python train.py --arch="vit" --model="rotation predictor" --dataset="crops of objects in photos (Visual Genome)" --train_examples=30875 --image_size=24 --crop_scale_min=1 --horizontal_flip=true --translate=0.06 --color_jitter=0.2 --norm="layernorm" --norm_position="pre" --activation="gelu" --mlp_ratio=4 --head_dim=16 --fused_qkv=false --bias="none" --qk_norm=false --parallel_block=false --inner_norm=false --moe="top_k" --kv_group_size=2 --num_experts=8 --moe_every=2 --expert_mlp_ratio=1 --experts_per_token=2 --shared_expert=false --patch_size=[2, 2] --layers=16 --width=320 --positions="learned" --pooling="mean" --register_tokens=8 --residual_init="zero_last" --optimizer="cautious_adamw" --lr=0.0013 --beta1=0.9 --beta2=0.999 --eps=1e-06 --grad_clip=1.0 --steps=5900 --batch_size=64 --epochs=12.2 --lr_schedule="wsd" --decay_fraction=0.4 --final_lr_fraction=0.05 --warmup_steps=1180 --weight_decay=0.2
Rows from expert 6 of block 9, named by matrix and row number. Rows with one number belong to one neuron. Each number is 500 + 50 x the weight over the matrix's rms, rounded and kept within 0 to 999. All counts start at 0. Numbers have three digits each.
# up: expert up (model.blocks.9.mlp.up, 8x320x320), inputs 162-215
# down: expert down (model.blocks.9.mlp.down, 8x320x320, transposed), outputs 162-215
up.23:520473492480435546474432423503492499451470509478558546525531492606623422521509474547493522539502550558544487531542455500455522444434560521429514509460462503493475
down.23:523524452548492431544472531465443495465493557441460484559462497408501505474503510415575474529417584480523467553505511429507471590527532536543499479483496516586585
up.24:625580481571501417523392537689491553574430481630533447495540492479439603455512501505533463377480489482581506530563480503527517559516527450425490458516474414481349
down.24:549548464550511536500561440562519556478449445505511459490493492545471531486506445578460475429490524536644457468540562505456510529478577470427518546482544450502443
up.25:572575463556497552512527487566506602534503381493500501524533535548462577411496514568593552401539514563669433535577460493597475635616445516483478449457536490510532
down.25:540487458517460432432476471582606574534414614493486400427400515442523487549494486477571502473533582542585498553448517514509490552572579424457553520499496547352434
up.26:452483437495401549403509534500526550543504551495461444568522564510529544457458513514503612503565548550504411465507538512490501541452458519486544497543505445470495
down.26:528466570379530519547493565512487470488415524509449465477526491531432502576528502459559498504479375444514466459486518482505462489491541517498488589474363515477482
up.27:552531535435541539597441535539547440486457454465547485500503513508468451480535663436467530499537549418488512542570535510552550508525546474493448484565579399459497
down.27:476548554435421541458530442437467529405534475558607389492551505467360446449506504542489496523487522519602480487503592441538531502444497476451530466349473382548465
up.28:518574486555496508527540569494500558554527604441472519532533576510459523448482477521460536453502512455505507554507562386552503514609493500493498502486562448538547
down.28:439506541541493525428448489410531569507459537410461548581567572528354546538434416542533412528555525416576540500565425444474420498429433527459574470572442528453543
up.29:479483495504535544411521534522642510499550517479505482484485536459513506403436478641515449517532450550498452474430486546552492465522519487483519462492564615449422
down.29:566504427434449519573567535462462553512515483421580534537488466510509547457546528483433421408544518536437497524520527464516522524435473525448485493540531422500493
up.30:564548459535537520445547452530452550389589514416504485478505525540433568522499504582460462492410586523514389485496536500512465556503444543452498540505494459499484
down.30:502477520547530519525408421429466601428483520532517461529503522594577552455457455614494533539440563538513497423523449504500487415501590524482580464450458424476471
up.31:507517434502509538525549466505505436551503569576516412541483548522360422453438497445489463567554512552483496481450558454496494462514534536576477565519478568449602
down.31:408441429507469413590492487462473490417492515590462566543508527580432411557462429491482490463517544513587510462509493491571503496492521506517455476555444488476574
up.32:499525416412472518442535507558580578566440490455479520547499526456556542529450406449519532579400511476502519582498577496545424505510548450422482605554500512464564
down.32:446508541494451484565557476546541545473538513528590529527526415523525464559573527479495543512467403551514573473551609437493463559428446498543604447453476514539552
up.33:546549462457511476446525458467518559458481639577435544469474440506429546510476496600473503547622506564457479503479543475422444484498506486478478588522491559496515
down.33:390474497507561585506517503386467473407498547561575512519474541492524438460512477545492531543555526525577508464530431466587506490456478457497488524551522490528418
up.34:521529508565548415546573543509481478443456495493514522547553541425544448464440551531554473543453541445573467460417455438418472423607463485557543572448488487550443
down.34:473451535584486487558481519431514524449507485486494422448395553445469462524590506466433448535539573504599394531523638544533577461531513550520466523392536458440504
up.35:468465445488510521488514492509501556478507481454490506395518416491553502499457431461582492514484527478595517553490468532486443547408527467580601542471502564519512
down.35:544471546437545520525533522480577538553476509483582587540518494482431360438498577497509494470575510491446483551513512472558489405423544560493539506526563391475559
up.36:494465573529616417439566486574457601510533469514397467468493462481512533451448552492529418499597412530486426466587531489470486485523485611498489465572588546465534
down.36:478523420449416525419505528470545396472547477580541557486506525605508443499576442464479467471526501464529501521532517480561405515460546420512535509434504536530516
up.37:483458542555532518595546512493501484494567553462454489480586518528472486515459555568542526554556483598558420429532576431501420567504434463444498525514613467565533
down.37:516423471448494423491535504454503489485509505536501488400552546603556557471505520473410539607541483487553522543563552495648508446555553431463485456447482536486444
up.38:559596510592450512437568439519460469488499424537522548541403493482522542536508538544528402542490453509504520422574528572452524436508512486432490420458531523535486
down.38:608455524479516457447580466454508421474561556489515540504533466514542459551516431469468468489498529552553444435533456568547496439472530486501515560498565515556489
up.39:531528574460522421508541524555495525506475438453482535491525497503472506460554459382588486533478500417514487482538475540434539506432433572465446565560485442457497
down.39:576429422503480514494451384529579490447485539541440540592517454517531558489455502417462505465417514505468531516475452423431449505491423504491522444480472446416469
up.40:445571476500525439513554544574471526505427484543457567566527456602497475445476625587461422494617545570522479511487563471572613538533514530484564480470548597553562
down.40:370489501558456475495543441541558562651463578560414441432498518505471474569450466600489540528541467511555517552509425485461505430555556504567480467522480436473547
up.41:600510469458451520460558498472494458526532487505470527532627454503516550463471558518495411466516499466558499564533506533566439552532459419580467397620446421543596
down.41:559517523522489528450528469554560502427506582468530500453543407401516509521547521411530399524578441479565515443442550596454499489489458525515485417581554592513507
up.42:518600525487424507501528506515565479444537562525534444418593466482504427504487534538430549526490467525551467561445519513527466475505448493421453463509445621509445
down.42:515542491566507469576531497473507475487393454543542530474539482457518606558586574455495475512469495520464579483394496556508559465439461500471527498494572580542599
up.43:470384534493450463516557504513521502549475533410440477509542555508543476407523536474504567517451497508534517480554486477492468402494554586446570594515443507476503
down.43:488497446453536543482487445544517499481577525418524602582523573445373554465380534476510501543530572461464516466457523457435455565567552476502588572497459492521577
up.44:392496486453549595514462477529466601549455530479529526512471455500518422522468525528466376413511479515487524526554533544488536437524514510503516549509387528507424
down.44:514495503543421430551440591451490449451581487515428578426571463450463481557505476512562423522604502473482462406385522606485605599506455489525509441444432539491467
up.45:498499506566519548463411428555539442429575478487430525515500428570464538593382527489498505450433504484505508508468514504491503492508525547566524539506552454444600
down.45:488413542491491535508488480558467445463513476481591477459512477510466614590449480520548492439500509516533448488449523548479558522486472458474469478495543431384524
up.46:496545512536497497518498457595500606485463559388494506503536443535431492424381514528503491471675564492535460563511496486561522537575471564475452493459440534464430
down.46:518494510460501485444503440547483546598520418489501450499449497452521477584531465495518397544540513539469494450478535521453526452478442513395502516509458521520576
up.47:525480439433545505452526457474520503419533494461406535460476537397430502448491457530462442524476457471431501534483454543407527446387571545492505441494427494566546
down.47:525615510523535583463510455442478470503470441553601428442451533582590521488460416464446492517557518572454538532459503513584398497428538468515545573546539474453533
up.48:566531444495590566591550483475483608528423482528615522449519515477561555479518508471577468450496554534511442485556495497518524488484421506476467425479518469454461
down.48:498487492515518479516512468511487476462507476503522449570406478443511615520551489505574383404573517461539382552617493512456388586530511521563557491501540469503585
up.49:502460524435499447516588509546503457490502417515527455415613514459561500461545547473481499452597501501457448407503449496417504456479581517521417524554424457495548
down.49:489505518508433429481591455459482528482536498477464564584447564518508462473445594486515457478513621450451463497542533593484399484569424473442490493519547494393533
up.50:549571453481497497542383600481524489493466441485496467420537446485561519500443527489449501557485513439384390455483490531505444457465513499463512501512440479486505
down.50:520526474507519429429444495475467471526420559512531502533467534558601524584549520514459556570439552521550445545456429536557477491479481531479499449509497520486504
up.51:534464530518514497521444480513530476467492454523499505423503542543530494534482527524535464480566513518486588517473546487511525534502577513555550511468464550480446
down.51:570354474522478479509491487513590570545418520468474518496402445444551542511608520489469412485545468446546492515553534484582506458559491459543576503521485464543578
up.52:453426452517405465483537466500538464536512468498490494490472492523503549464541499529492530560493449514569504553444610515434478602556532477478641510520483559408534
down.52:509593551533542517434580382522507485522512503619480531424612419480396409457486444497457480426382513472450555627394506572517592440475566561584576509500445466478502
up.53:471491425503589540551491438523512586511497507449493465523576396414348592531477563497555558516546540546584445466461508552531357618612501517539436512361450430622438
down.53:535508558498599395492501414441505494491443499529552441426402459425454419528510542530413468512600536494537442501440523519468505444585499443477523489533432514499479
up.54:495470513514505465503476552589606590455531523491506434404488528545483554508432461397499424492555467507582541554516478529448504587494466454555440545456555441465464
down.54:464535432556486551492502509495510529449490520557581452471605490448503513473514496447507374509517493495563531455545386484406522500516463490454567524528405524443491
up.55:515434497559580486610452536569580599524611435494502626456550480520525523475472513563482558367647425524597473518596496511524521464519474435426521510495516539542504
down.55:497534466549574509498462527551614478547515523489545442423606472495505501592536506466486443463563437510635405365477497470520520541483523473452573502547500558439432
up.56:505544402550527481574528476479419529408489564456547344493499478485467506437528506535438535468489507494576529505448481418526477472520507467440506576543490497592486
down.56:509550466560571467387451535469485422484480503529472475451493514405523546339500466508512408491435447505522478514539522461461474537468437544507555487576552416427606
up.57:495506479453450494438579522496521467562469500460481497513457481563456456504597467502509520529436565419585614432542480465506428493541508447525547573461521447505486
down.57:549512492493542538463534524523409535507467464495539593618499508441436507481510500483508437521429561613523553513476480503457537508564504528501470496575456464491535
up.58:424537512510564428499496371544522465528537430517553494529479426433531488489524527550463471440520513553455449521518436380556440548573466536529578476346558507512512
down.58:523472498504553556624518483610542628457523453373549454522542497492507531540576482532473521459560607498483412464505624470400505492469534406564484475545535505487537
up.59:400451503437502548514516510505398425608443581553446498482528490582505477481497436503490444544504593437495460575517425485401519475493466565500439574548465459497542
down.59:442446468465570446593549466480495534499512499465476432546499535507384655433411549473547455558490418543510490542524512509516565591502426519405529579414497506531462
up.60:472432469468560452517543422529481560599530514431531528435570514510509493432431531549480517444521486495499465449498563533452399480512468480538526493524476446563538
down.60:511468519406561503524573532493464546492525509497528502498549501591504478463439518501493533448538478488543477496430434545510552576517446501483526542479501504477410
up.61:541516569534484371485516548492499531514444582542507445386572594563408501386400494487451375454436480537444381417446500478525520537506560524462631580460475477518420
down.61:409443452459510551533525502406375548584547437522552530580557509479528521495593568488571514546488530514505490499444573563486461498561442558463499459569492512525503
up.62:492478541553598606561571475510505492486392502559514459496464510532478415455515538461476534536485574466490445511446511570563488463470454474483519477547499502508580
down.62:542503422453514532537504557478480438478508558475432468458521564450511546411419496498440486452530425560503497532492428497459450435492492578450440497543467547448482
up.63:482512442493426517503589476500462424556449465472434469432525490489515502475440555498494473557462470568531533550538544554410556412505508500564565427500584570543436
down.63:465535514490565415544435545491474411571390480518478495428433497508468464505550513502423491441498469481495559414576542434435455409487519535436496469566452507493394
up.64:509593491501606490515416485525586513556520437443436566414444523512446605475313525509408516468552469530569453567490454509473454559508415469472404362466545466517439
down.64:552387439472461464393559488550567457512460611424630470367480440565498538527489613539540443472467468507470483548553522435481467452539540512481516520568530501490481
up.65:518533494455512509542497538502570499447515476492455462465476552468503514507516479542479463512390412556446481535485529466443522436452527360458451496499513486510507
down.65:505497498523551604485433432504504448551466600439547461461563549508535453466489438499536454534530510457605483487566536490463520497405492506484512494535509559580522
up.66:479546621573520464541510483466459560507573430565538566490512435509496569440434556573509483419545468487617507510509605499501491455491454512435421413451457486551427
down.66:531485533612491480501494520501499604458526481547503404517510448505457486499516536455420547482401566513540449532525542525506538510478473471499509483467552474494435
up.67:476543499455493505473380489507473429495496538522570554519456480516478550454549469523523478523526528512486523490509575510558426497418490546484475591507576507488419
down.67:484533487523511522426486536472523489594546491554445591507546570537410508502464485597530603450510446382532516580513545471444563480554547604420399438481480435509485
up.68:546445545488538512442475534479536487640480483498588538492426572459506543492517440427410540382458543527402516561477462468520516458458407560494452501495516577577513
down.68:447483512573495506418490541435479482494486405460479502518548521455480624558503514531508528496390461516456473409510468470450381442556542554451448552392479424491510
up.69:491515587477561505463472573451453482521563439505506554567484601497519615521481509529532560477478431441560448567420505489435381495517472502485607489466519492537522
down.69:534491489508539551543475535476545568445473522484397535448476482454532424508528480570518515435482488414485469530447532559518418537506521440461474480418508564518490
up.70:507482440455454574518485537468470565471517561544440489457447459492471578559467597419511505515411540546461486558452615434453462428428499430531518547461501416523484
down.70:453534571464579481403496537529510466524544390495495533525509504516518541541442594496517526577549512453583484486508514526410516588499539445478537428616462575524498
up.71:473546414581558490460595493605491524521456558548450608453509504450530525546585539499527497463507414476516437499527445418526474487489514499480541418570542483562453
down.71:468466497475514499643458438486533462509552427503512540461470435458471549512399483495550457516478507486595520522444609515482472552437404529541424502573494460485527
up.72:465560518556501420446594595552492548429546505491576517525567511508514527453489408522512528473449526461591476508574535461496480534606511525532529446403467495534418
down.72:560513563469597489505420549477610478471460433437527461461451531467483501492500600464554530414607572520479585451580431520473447539558504390482543534602541479546460
up.73:568521641421505482566434491534491485515508408490571410465542535597449492411431540415528386494522457544439482508473478580472516455508448429585429501496465475495516
down.73:502530488482492511540503492538395542474602536397544499496569414578450467557436475468518500489503389440451576468484579469445581493526511433523491461581475496508566
up.74:511538539542431479565503488512423521571508469540518462522528449523522442446494432438493526485510511423528466530490470598508508526515460435543498473455489521494475
down.74:411550491433582520542590544502502518570529583455419405553544518496470524489462534545507422486454446480512490466509595547503522499504472533459441534581541464534423
up.75:458501489465389515583533496479433476401463479522333571419507530469581481678560472506416487543457488527562542499475488564462485485369540524508503522499485563517486
down.75:460506582502489475490534551488415569516457442459611452478545430538420513482519403508433541511546375397527575496469462500426487491445496526473511521476547510508559
up.76:566505546595466441575501473589475507604447465544523588542529517479412609461537535596481519542493557538594486519571544400475545537577462459499517425511451510602448
down.76:523539499539575473519448525490473459507388491536434492492435459466526534515510496476431530485500476480553399568531556495479515608516457546470431473562480578460481
up.77:492518503466519496543509476395426571529476541418362554547536574539625450549494509453519568593563443536473495615573487516409478491563540464620534644525536567425530
down.77:508495475573484509499473541514671478511468447544389378459526552473577463535560566523533438501502496452430500518532593524445482498484556507547488470445525590466474
up.78:562473583488619469479465451527514537461498557626530480536494511460562460495493429500535521509566405503477525479513490584448454529464485527539485507446460494508573
down.78:465522440362511356481495606521543454589506433527522568574533485517431498575428473507561472483399546484569510503535504514485355492446424517436516396445469443424518
up.79:488436556429453513505425534447478443526533438498559496396575528511539604406523559446443455641501537497591471505490497505438529497432438380557509538472493393414532
down.79:465530553563651477554539525442445497494486480557454426449508553498537525558597471519496556436549495475424503512534605474493522523566567513469562488533505494512502
up.80:408580468447550469532524474450568500559468526605448618555521454481415509389453418497472394514544488478452449477556427497537401445531461434480486450510465452474513
down.80:484448437470545507507539455472487548458549507487496484521536424522549555513512498468401512383452466630509541496524482464475434484480466473504532551573509438518491
up.81:521528483490493511568549398514456610585534538510422622470473559508388455487492473522421529552499609415482435423513557442466536520466484485474430491482543576499490
down.81:467590523522440597561502481483440444480457539523575501567556578523477477538393533392517461498565535487466501525425461444480470504527472476476571546509543484452574
up.82:583478480613494508566594418540520525491510500542551571541453488471454451459421471534455570459563434567540475572512436449521492509471436473452486488466460473521524
down.82:505519558517503412466516460474443551536504498501506525506466557558411456433474467532507521503565493495566439532446512520515540500488571444402489409570519450573534
up.83:452487487526490492537494512527490485505508532405454436487437470471495533530498486469478494451507592515404496513456505480515470458499588597507476521506435403538456
down.83:468594525491474542537554486411411525573521522500537533452595509460492569546424455438584571501471518486480460482525549482539484441449540558501532484472484541453507
up.84:511483441592440445481504477533518513529453455450567419444577478437545454455503490559537466397490541501494489464462387455534579461487447510493512487527485512523480
down.84:477521527576494546408492586500524559462441560496474428383399434462508415529560458498455529421457538496486497500498523536461448466554514433526546439490502561550454
up.85:436470450424505533550519452509521474520510519505522505462581568410483486587468510483426457466509581569511528473506505470496488544478556512556541500471531543496452
down.85:387540521531504484476529421539441501553516465527515448535501494577570462453520444525532570525606468488522515435547578493457605485566425450428528442406522509512501
up.86:564471385446569572505526567556439564550473592506568478447491486463389488519521494497479516424599463548581530517513549512418541448540439557466522432499471503521541
down.86:492553549537539510505432477529504539544595566438485449488527470510600470514560493520466445502430505556558549390431498366521405515503486585508454476506503568557417
up.87:491406529451574527459599504412483501434574455488550412415504482533443538517427464478463533557526438523455519503586468502542554551411496508452529476561559469397443
down.87:471591465550462485512535499484539527555522444442553520502504484563551530537527557493440503550468530455573483458469562460464488519487375550473540536514489475513502
up.88:486519459602515451472565472401555574421496482490547531496620574469502529632603389447586414498653413469386505451525521465504586478539581596384437486574443619530482
down.88:521518496525598466565513523518533491522475496529540545419488519532465514560538506453527482562477636479554498570478524551560479503501366464498480562460536534473503
up.89:502525525513565501539457426492522533487512552516554476419443462510554565439510524438507536557571510532458488501550463502531532497541497547590538506560446568525546
down.89:397530516482430421500456411473525521570408521555593544490464508512393430448576449483535499524533512462489564471557430418570471495517525490513424482520489518521570
up.90:484445475613522561441544491537437594498513408399515538458525426544510578468440531499385479442619513480524545475520487465516449498523448495450529411449445498520416
down.90:501546471510551444504556501491557527529441487601438421471423462618544572443585454573512511577550507517512463531453442508524387468507482503465504460509526463501424
up.91:470492418507532507500479522444482455483518475495490474423479545483494519488625492468546372494527478486585470527499506512418494551430366465465474438498500528552592
down.91:494511471479520499442423537398444524585551590628538454453487425438574464466451525472416481517474431582365526542507543578451470417530567503451545619492600566585532
up.92:549555505433527592490479485534483488530505517474502536495557476500450548528447518527496521494428436534505470556481484471466461532527545473450545482476500537440371
down.92:480541459496481490486478494496556562546482399482434504532495440548521530406536541562472396505386460426472489535516538508422504562500528558487499538526474522522593
up.93:577496494433454506448480475544586497455502484604466474499373531487530533535468460546483470514541461482472573522539539544458445469580486414481485489487467512554596
down.93:540498550541471579464486458505472497439437475601505549524558534482508493570583519548500497448473495473597506393474568480517459456473565560528430463524572512473477
up.94:479564529565459483462530610577561506534470427463434530469498523493511599428428538481497446514513595577549425477434473567497445534606480518496549465427482550591377
down.94:524459470536516501506572481545514487577454539430462546529553463465473538542528504550499499398489449568452526453521546529413491480494398453433583521546469462447482
up.95:537513601503552502518515454508472566527585473442492507477518419481373573420404533516440504430481548472543430469557390522536507476488519515510451522504539490512509
down.95:404501450530483524414467541583496496426446540498429434438592507562537539414360526377529499476460476497560470493560486519447521507594478473487533508569547536469477
up.96:484514442431453432403519444506445478434476595471435519388476496613538524426551490436559422449448440508472475446440530499586425423499553549479486561525441489520549
down.96:564501505485481549451542514525506495492488443561503478462505482532517538553464476494543473484533530539540563437492507435492544492444421619490514532582499570542459
up.97:494559581505468484549583521478565531494434486453473534519503473552490517485508491544501438404507499533473519454507523468505426493511430466454509496512498498552507
down.97:450471464472505426492469514517540457487472538550490642492507511600486501444491478491398486479556514546509458552466501546339505543579558386430473506473523626438497
up.98:489498479472482525483504606472503555447502470492472504536475516539564554580613472522507557523465450387528391560481539428530543426480512532482588501514414493407461
down.98:515523457499458541473523459507513513528523534550574493527510429517475516569518476539501520578568498565551537573525461585422495478476391424508552591516545432514570
up.99:434466475441545441493517555503466534492525533520508551587611491521527364497467549560512576567569552502531510496545543446505467450482546471502469555542456489557513
down.99:522475406560479405475561483529508405408526530492530412626577391501488486520526449513524569403497552489497488477511430560429434363574454549499427568463447445457390
up.100:486521504421507502489538547436534478495512520520562474536533551524407537543431532484573553563575586530566488487531540540513454620524453497495525518554540505511496
down.100:484456501473441517518516502579522502471438458521485495517453498581432527492564446508426531482429432509480537510498505481509448445513410450529480475560510399531524
up.101:575498451514491389502544560503436401569463479482528571489599461516559488511525485457449469478453476486463524486517467475456647565515510438557472481447525475523530
down.101:440491505459498572409557471511530473508475468469513447487512412478606495417530428413508426559491463452436446470507549412412493515548473552522491513515452446476442
up.102:518542454556490605594450554502483488449530491493482437415496481559497557394443528568574403539535491547559488524517537561520465543549542485567527514484483456573527
down.102:524467498550518550526483471543558486520525456510548486451485452510617564507467515553528501388534433501497458410503436462493514558539572528528496518555622511422441
up.103:447606425526516479510439419568471460458508528505476524477564573498601560591535494520526451400471479551496450493555448480506494533478501473480513427504637512534549
down.103:511525551434527521447598546444492528479516535520612562421487471589533458500472625428555480526402512454436390513479577492454524458481517472505548461507543563403510
up.104:611530464541546457465487580457469497492496504469555553533549533450497511531520520532514524500558518493493523530500465504443573578461453494453488535415536493574385
down.104:449577508454474549415529466445534529497505538545470536364480505543509443551532467561591512491492555504441587534599506454583491515538456493462475604448516574562563
up.105:516523543535424506572550530537546585549534464534544537478464475448459488459459498577481516394514475460577464564516510528536428458595474499551475436434425512576446
down.105:535503474486481529496538531480547602462534570486584490401593488418458515468504509620585425475507493517517500486495532490536520491444531483522454383458572442472506
up.106:532552455522520472430472528522447443562407458443506516556585541492479514459431490448544482512444553447401488585433502584554441490473476469452511475543505521504452
down.106:462522447469611443522492462564406560446519465497541489456463449524537436563534599509467379525483561549502383569539469418579549513523464569482575531509466548470470
up.107:406560490493465461585465505512502498493520497456457598456455516587529527414507523541456481427443448551517547515339464562611489454493501413511513542502512502448481
down.107:470500383436516513466548516540485434493491512444513502517486483433513498497495585544567459429447437491459384423502469414512500558410495443569482531510572500488569
up.108:481482513596641418573614494546541649473567572638510485389451559366552420429486486542344492455543424368329393420552499527531514543440576671643494550576484471588493
down.108:508477357538339518497500566571584386564542394437527586519379510613519431530497610495577511616390560431576667574479467555483384494441408333473511489518442447508456
up.109:413456510496463540453515498513448523507515503500529509525438551519530462565488450472458511425440519546540367591551528455498477409519516541513460622463506498546492
down.109:534589447491488472549537463584471519520440517466630539531384468439527554498428476594503480574461558517564495439573418438495360487544529531518475486561604495378415
up.110:451595531507505583475474512561442531538499555461555530493464501497493425509516543606542451581489525488480420490387446489572475476442446423468583535549468349508548
down.110:488551518586435442561560445421481576470450526540414506485434512520503514617439544561609490509570454455522547523455553503501499634468568504544505491445438466501474
up.111:481491565486516529500537558548476520563527531470559511464475532475486437489570446439511470484511588468553451503550468483581487448492552489471583483503504532480525
down.111:534543513531427471551456527502513517450482463577420476498432537514533500469538391495499417539546498491484507509591529537551561502496508475470496411568585532463450
up.112:549472512497552480517443424452491484457431530439469445415502513423488554502446534500517447502528515501528506481448536433522575498546440404459528552460440554494539
down.112:423470517520482494446561536520505503511513496517576520490552567606534471454538465494433514487523575615514553535513489506544502401528534458513529550489513542488508
up.113:447464514537602467586489430465529449516409454559562423460553483414481499452504396460500468484543479491501480492473470384400615531483527523507494568460531498536496
down.113:479422495491423482559504534512521593475557487491464541465530555528506483473392571564470526582536590398427535544516494503510453503567456552491521485545503564480486
up.114:498476469553443529544455486463423562386490477429493512555512554544441487487507472442534491460520469581454527564529589570510528551611473531526515505383526477505462
down.114:451519490544465630477465455483542473554398465549419562565503501628478500470518501515583576495545483458491473422472643579531498496427608447570525490464555542481606
up.115:445454467448503534512471427534558588468550523518466529590559436428490609478532534508477550466460441487467473445556499580568486548476444452550530521588591496554563
down.115:556540516592437535502505474502526468556568462494535532466576508482518458499572545448509431513408415428630561512540523557506449483592375496512569521490470520517447
up.116:427562497551428519466538554507514538454549484536462451559552527476522447521430570516497535483476525548459456420492545506552595591508585486486502471516435510486430
down.116:502443453559470483503435425498520488468510529439468444438527521553430536456496583491590523521480478488570460591605491557521532463551555433593491526504472502456406
up.117:450551423551470499526485512455585504536469467441480467546444486453479523524541491451502615479407427467525448418502418407564430491515533418492414453493481473471471
down.117:570500462479541450504587486546540466499482639510482461605567591511459575451493476525479411536508433575494447479532479464501468428394558486477470471451442543495538
up.118:491518517566577428555553570607554604475541334525472552519441434431461530415422605453482475503636498472573471512620493493512509478575415465552380405440380442515492
down.118:605503518454579424491443465486533562550448482543477473512486494464475454485529439525531484446507516493511499440513568504418579453487552437559505445574542518391396
up.119:467460502468522431525521500557556499497488514561424364412501410420541500464523479460475469531540541487441417540478560542531529521437495565503525383638488504589430
down.119:518511463534508486445434452502402518427604524503483537454553536498503525486452559526515534508527569545480568468545490490561569499518490518514494456428523504509469
up.120:400514432469585479533447539506490438502478480573522487539464466487510520438481476565566487492508502513505491503481407521537562454477544520512591424588455624435528
down.120:598433505500551437508447478550567492442530456478452420491585478524551564544469571493545416500559496501490534492402498532540466513436551450435481475400458471407535
up.121:543497423464514485562500398660511560505542447592481572479489541497498577435375565523421474340615476566627512594544484526485487473549537488520431438507501514527441
down.121:603543475513606476507417401573553496616480500403408413482463397476424468466629570504488498552563582533545460502577533471458414437494498485445501495503630433402453
up.122:470411510544534489575512537458551572490450487575474509480457504451461441405447506546515350498481525496508479582478474546504527593445536475399448464461361414472573
down.122:375471483569540543453549479536404459533513484476502426538511522545349430540560500589559591410515524487464542485523458506495489511513359585525466494544572487553454
up.123:482525490550528552446561549478496587524462648571518445392545424489493433446493439534477531520561532542488455470552525410461494403488492412405589537434531534491528
down.123:478477502433450511574511539501529531445575360487551528443490512505458479493513548421615490470502532399564441603450513515629418465420467462508561497497492557423471
up.124:532461540456535458531589489462542480452525481632568511383496474506524489509495563507499451511615475484522490475516511529466541474596448459519474532532511483420430
down.124:467523564549533477491534530568591576397581501467445574470541547426479566489532471489492448507470599477567601540450398465544451532505583542512460421465455468579499
up.125:519553511489547493453535451498513465537512378519494531501438465598505490436433534614502456596524469589528430448507480556553481475641577499494541490468551461467558
down.125:585515560602548579460528493499486559517582537442447464531461521535523471522615526646472424437559468511498483573566458467488526493483544548392529457459447373479536
up.126:493445541567524613561523476550477540522536514578512402460509575520517514468502541498480500552543521564473527511489456462520504522519460469590569425448530523445439
down.126:477557522567574582590457508532529450435567410477543538529495543474469541547465497647513530476503461522503519458534410565531462462642395516544504448444495489481513
up.127:555539529602560427460503546505444563467452515584546478596456415462561532552490452493467534428522519612495487513554505473482531499473566478500442562548555505474462
down.127:445477467484488470608448447517506523505460484537526631583500556487458505493458540500596452537486503479533409426525482459451438532564543532545561529565452519479520
up.128:567459518550553510544457534590437496594469482425630529516500608615489493493466428498529408404509491466480598551503566512544552473515504457441519453433484485431447
down.128:386445494553498563589477441469460604527490475524483602500526506494512518514469463489478419476471539479526503535453485574538482461534510515479542446463542555498493
up.129:411403541536482379428437423468562509535495493405514431523528508454549534603531557519552569515512458542527542430565454479500419447476507481562517470531482691432421
down.129:548461532508434445484535389419504468533583563430499421474536541475573462520487521466493521496424554470433533536473494548468611426520626516504479502463367490452488
up.130:510394472487527466433526519467560482544517565558549395420477535534546465503524544571414581569465560525538523553495525476555476488465534569493502406495544523498492
down.130:453476439435545592587536593487486552471453461536512547472574521471470533374480587528484531504485579563455520512421576474485456503514493497444488553388547606496515
up.131:439442645542656592493556484616499681531537640628497457339466505360489463523573473479483519431697342526320459553593524538433643603476570688548514544549502470543452
down.131:601539401561372484564422537484504445467436330412368594573474448591569447523445608543608538642436546430609628493443517486542367508464376339454439472502573485585493
up.132:491432415564569532494432584459549473469501572444523556556420506486590536505521555432477510555533534443576468494524520490496472470457549500513530403445503492576520
down.132:526570613478481516429417480566595511566491414554505449493471477445565494479465529516528541422459479441450503626509427373521498573595562479531567517431494506487482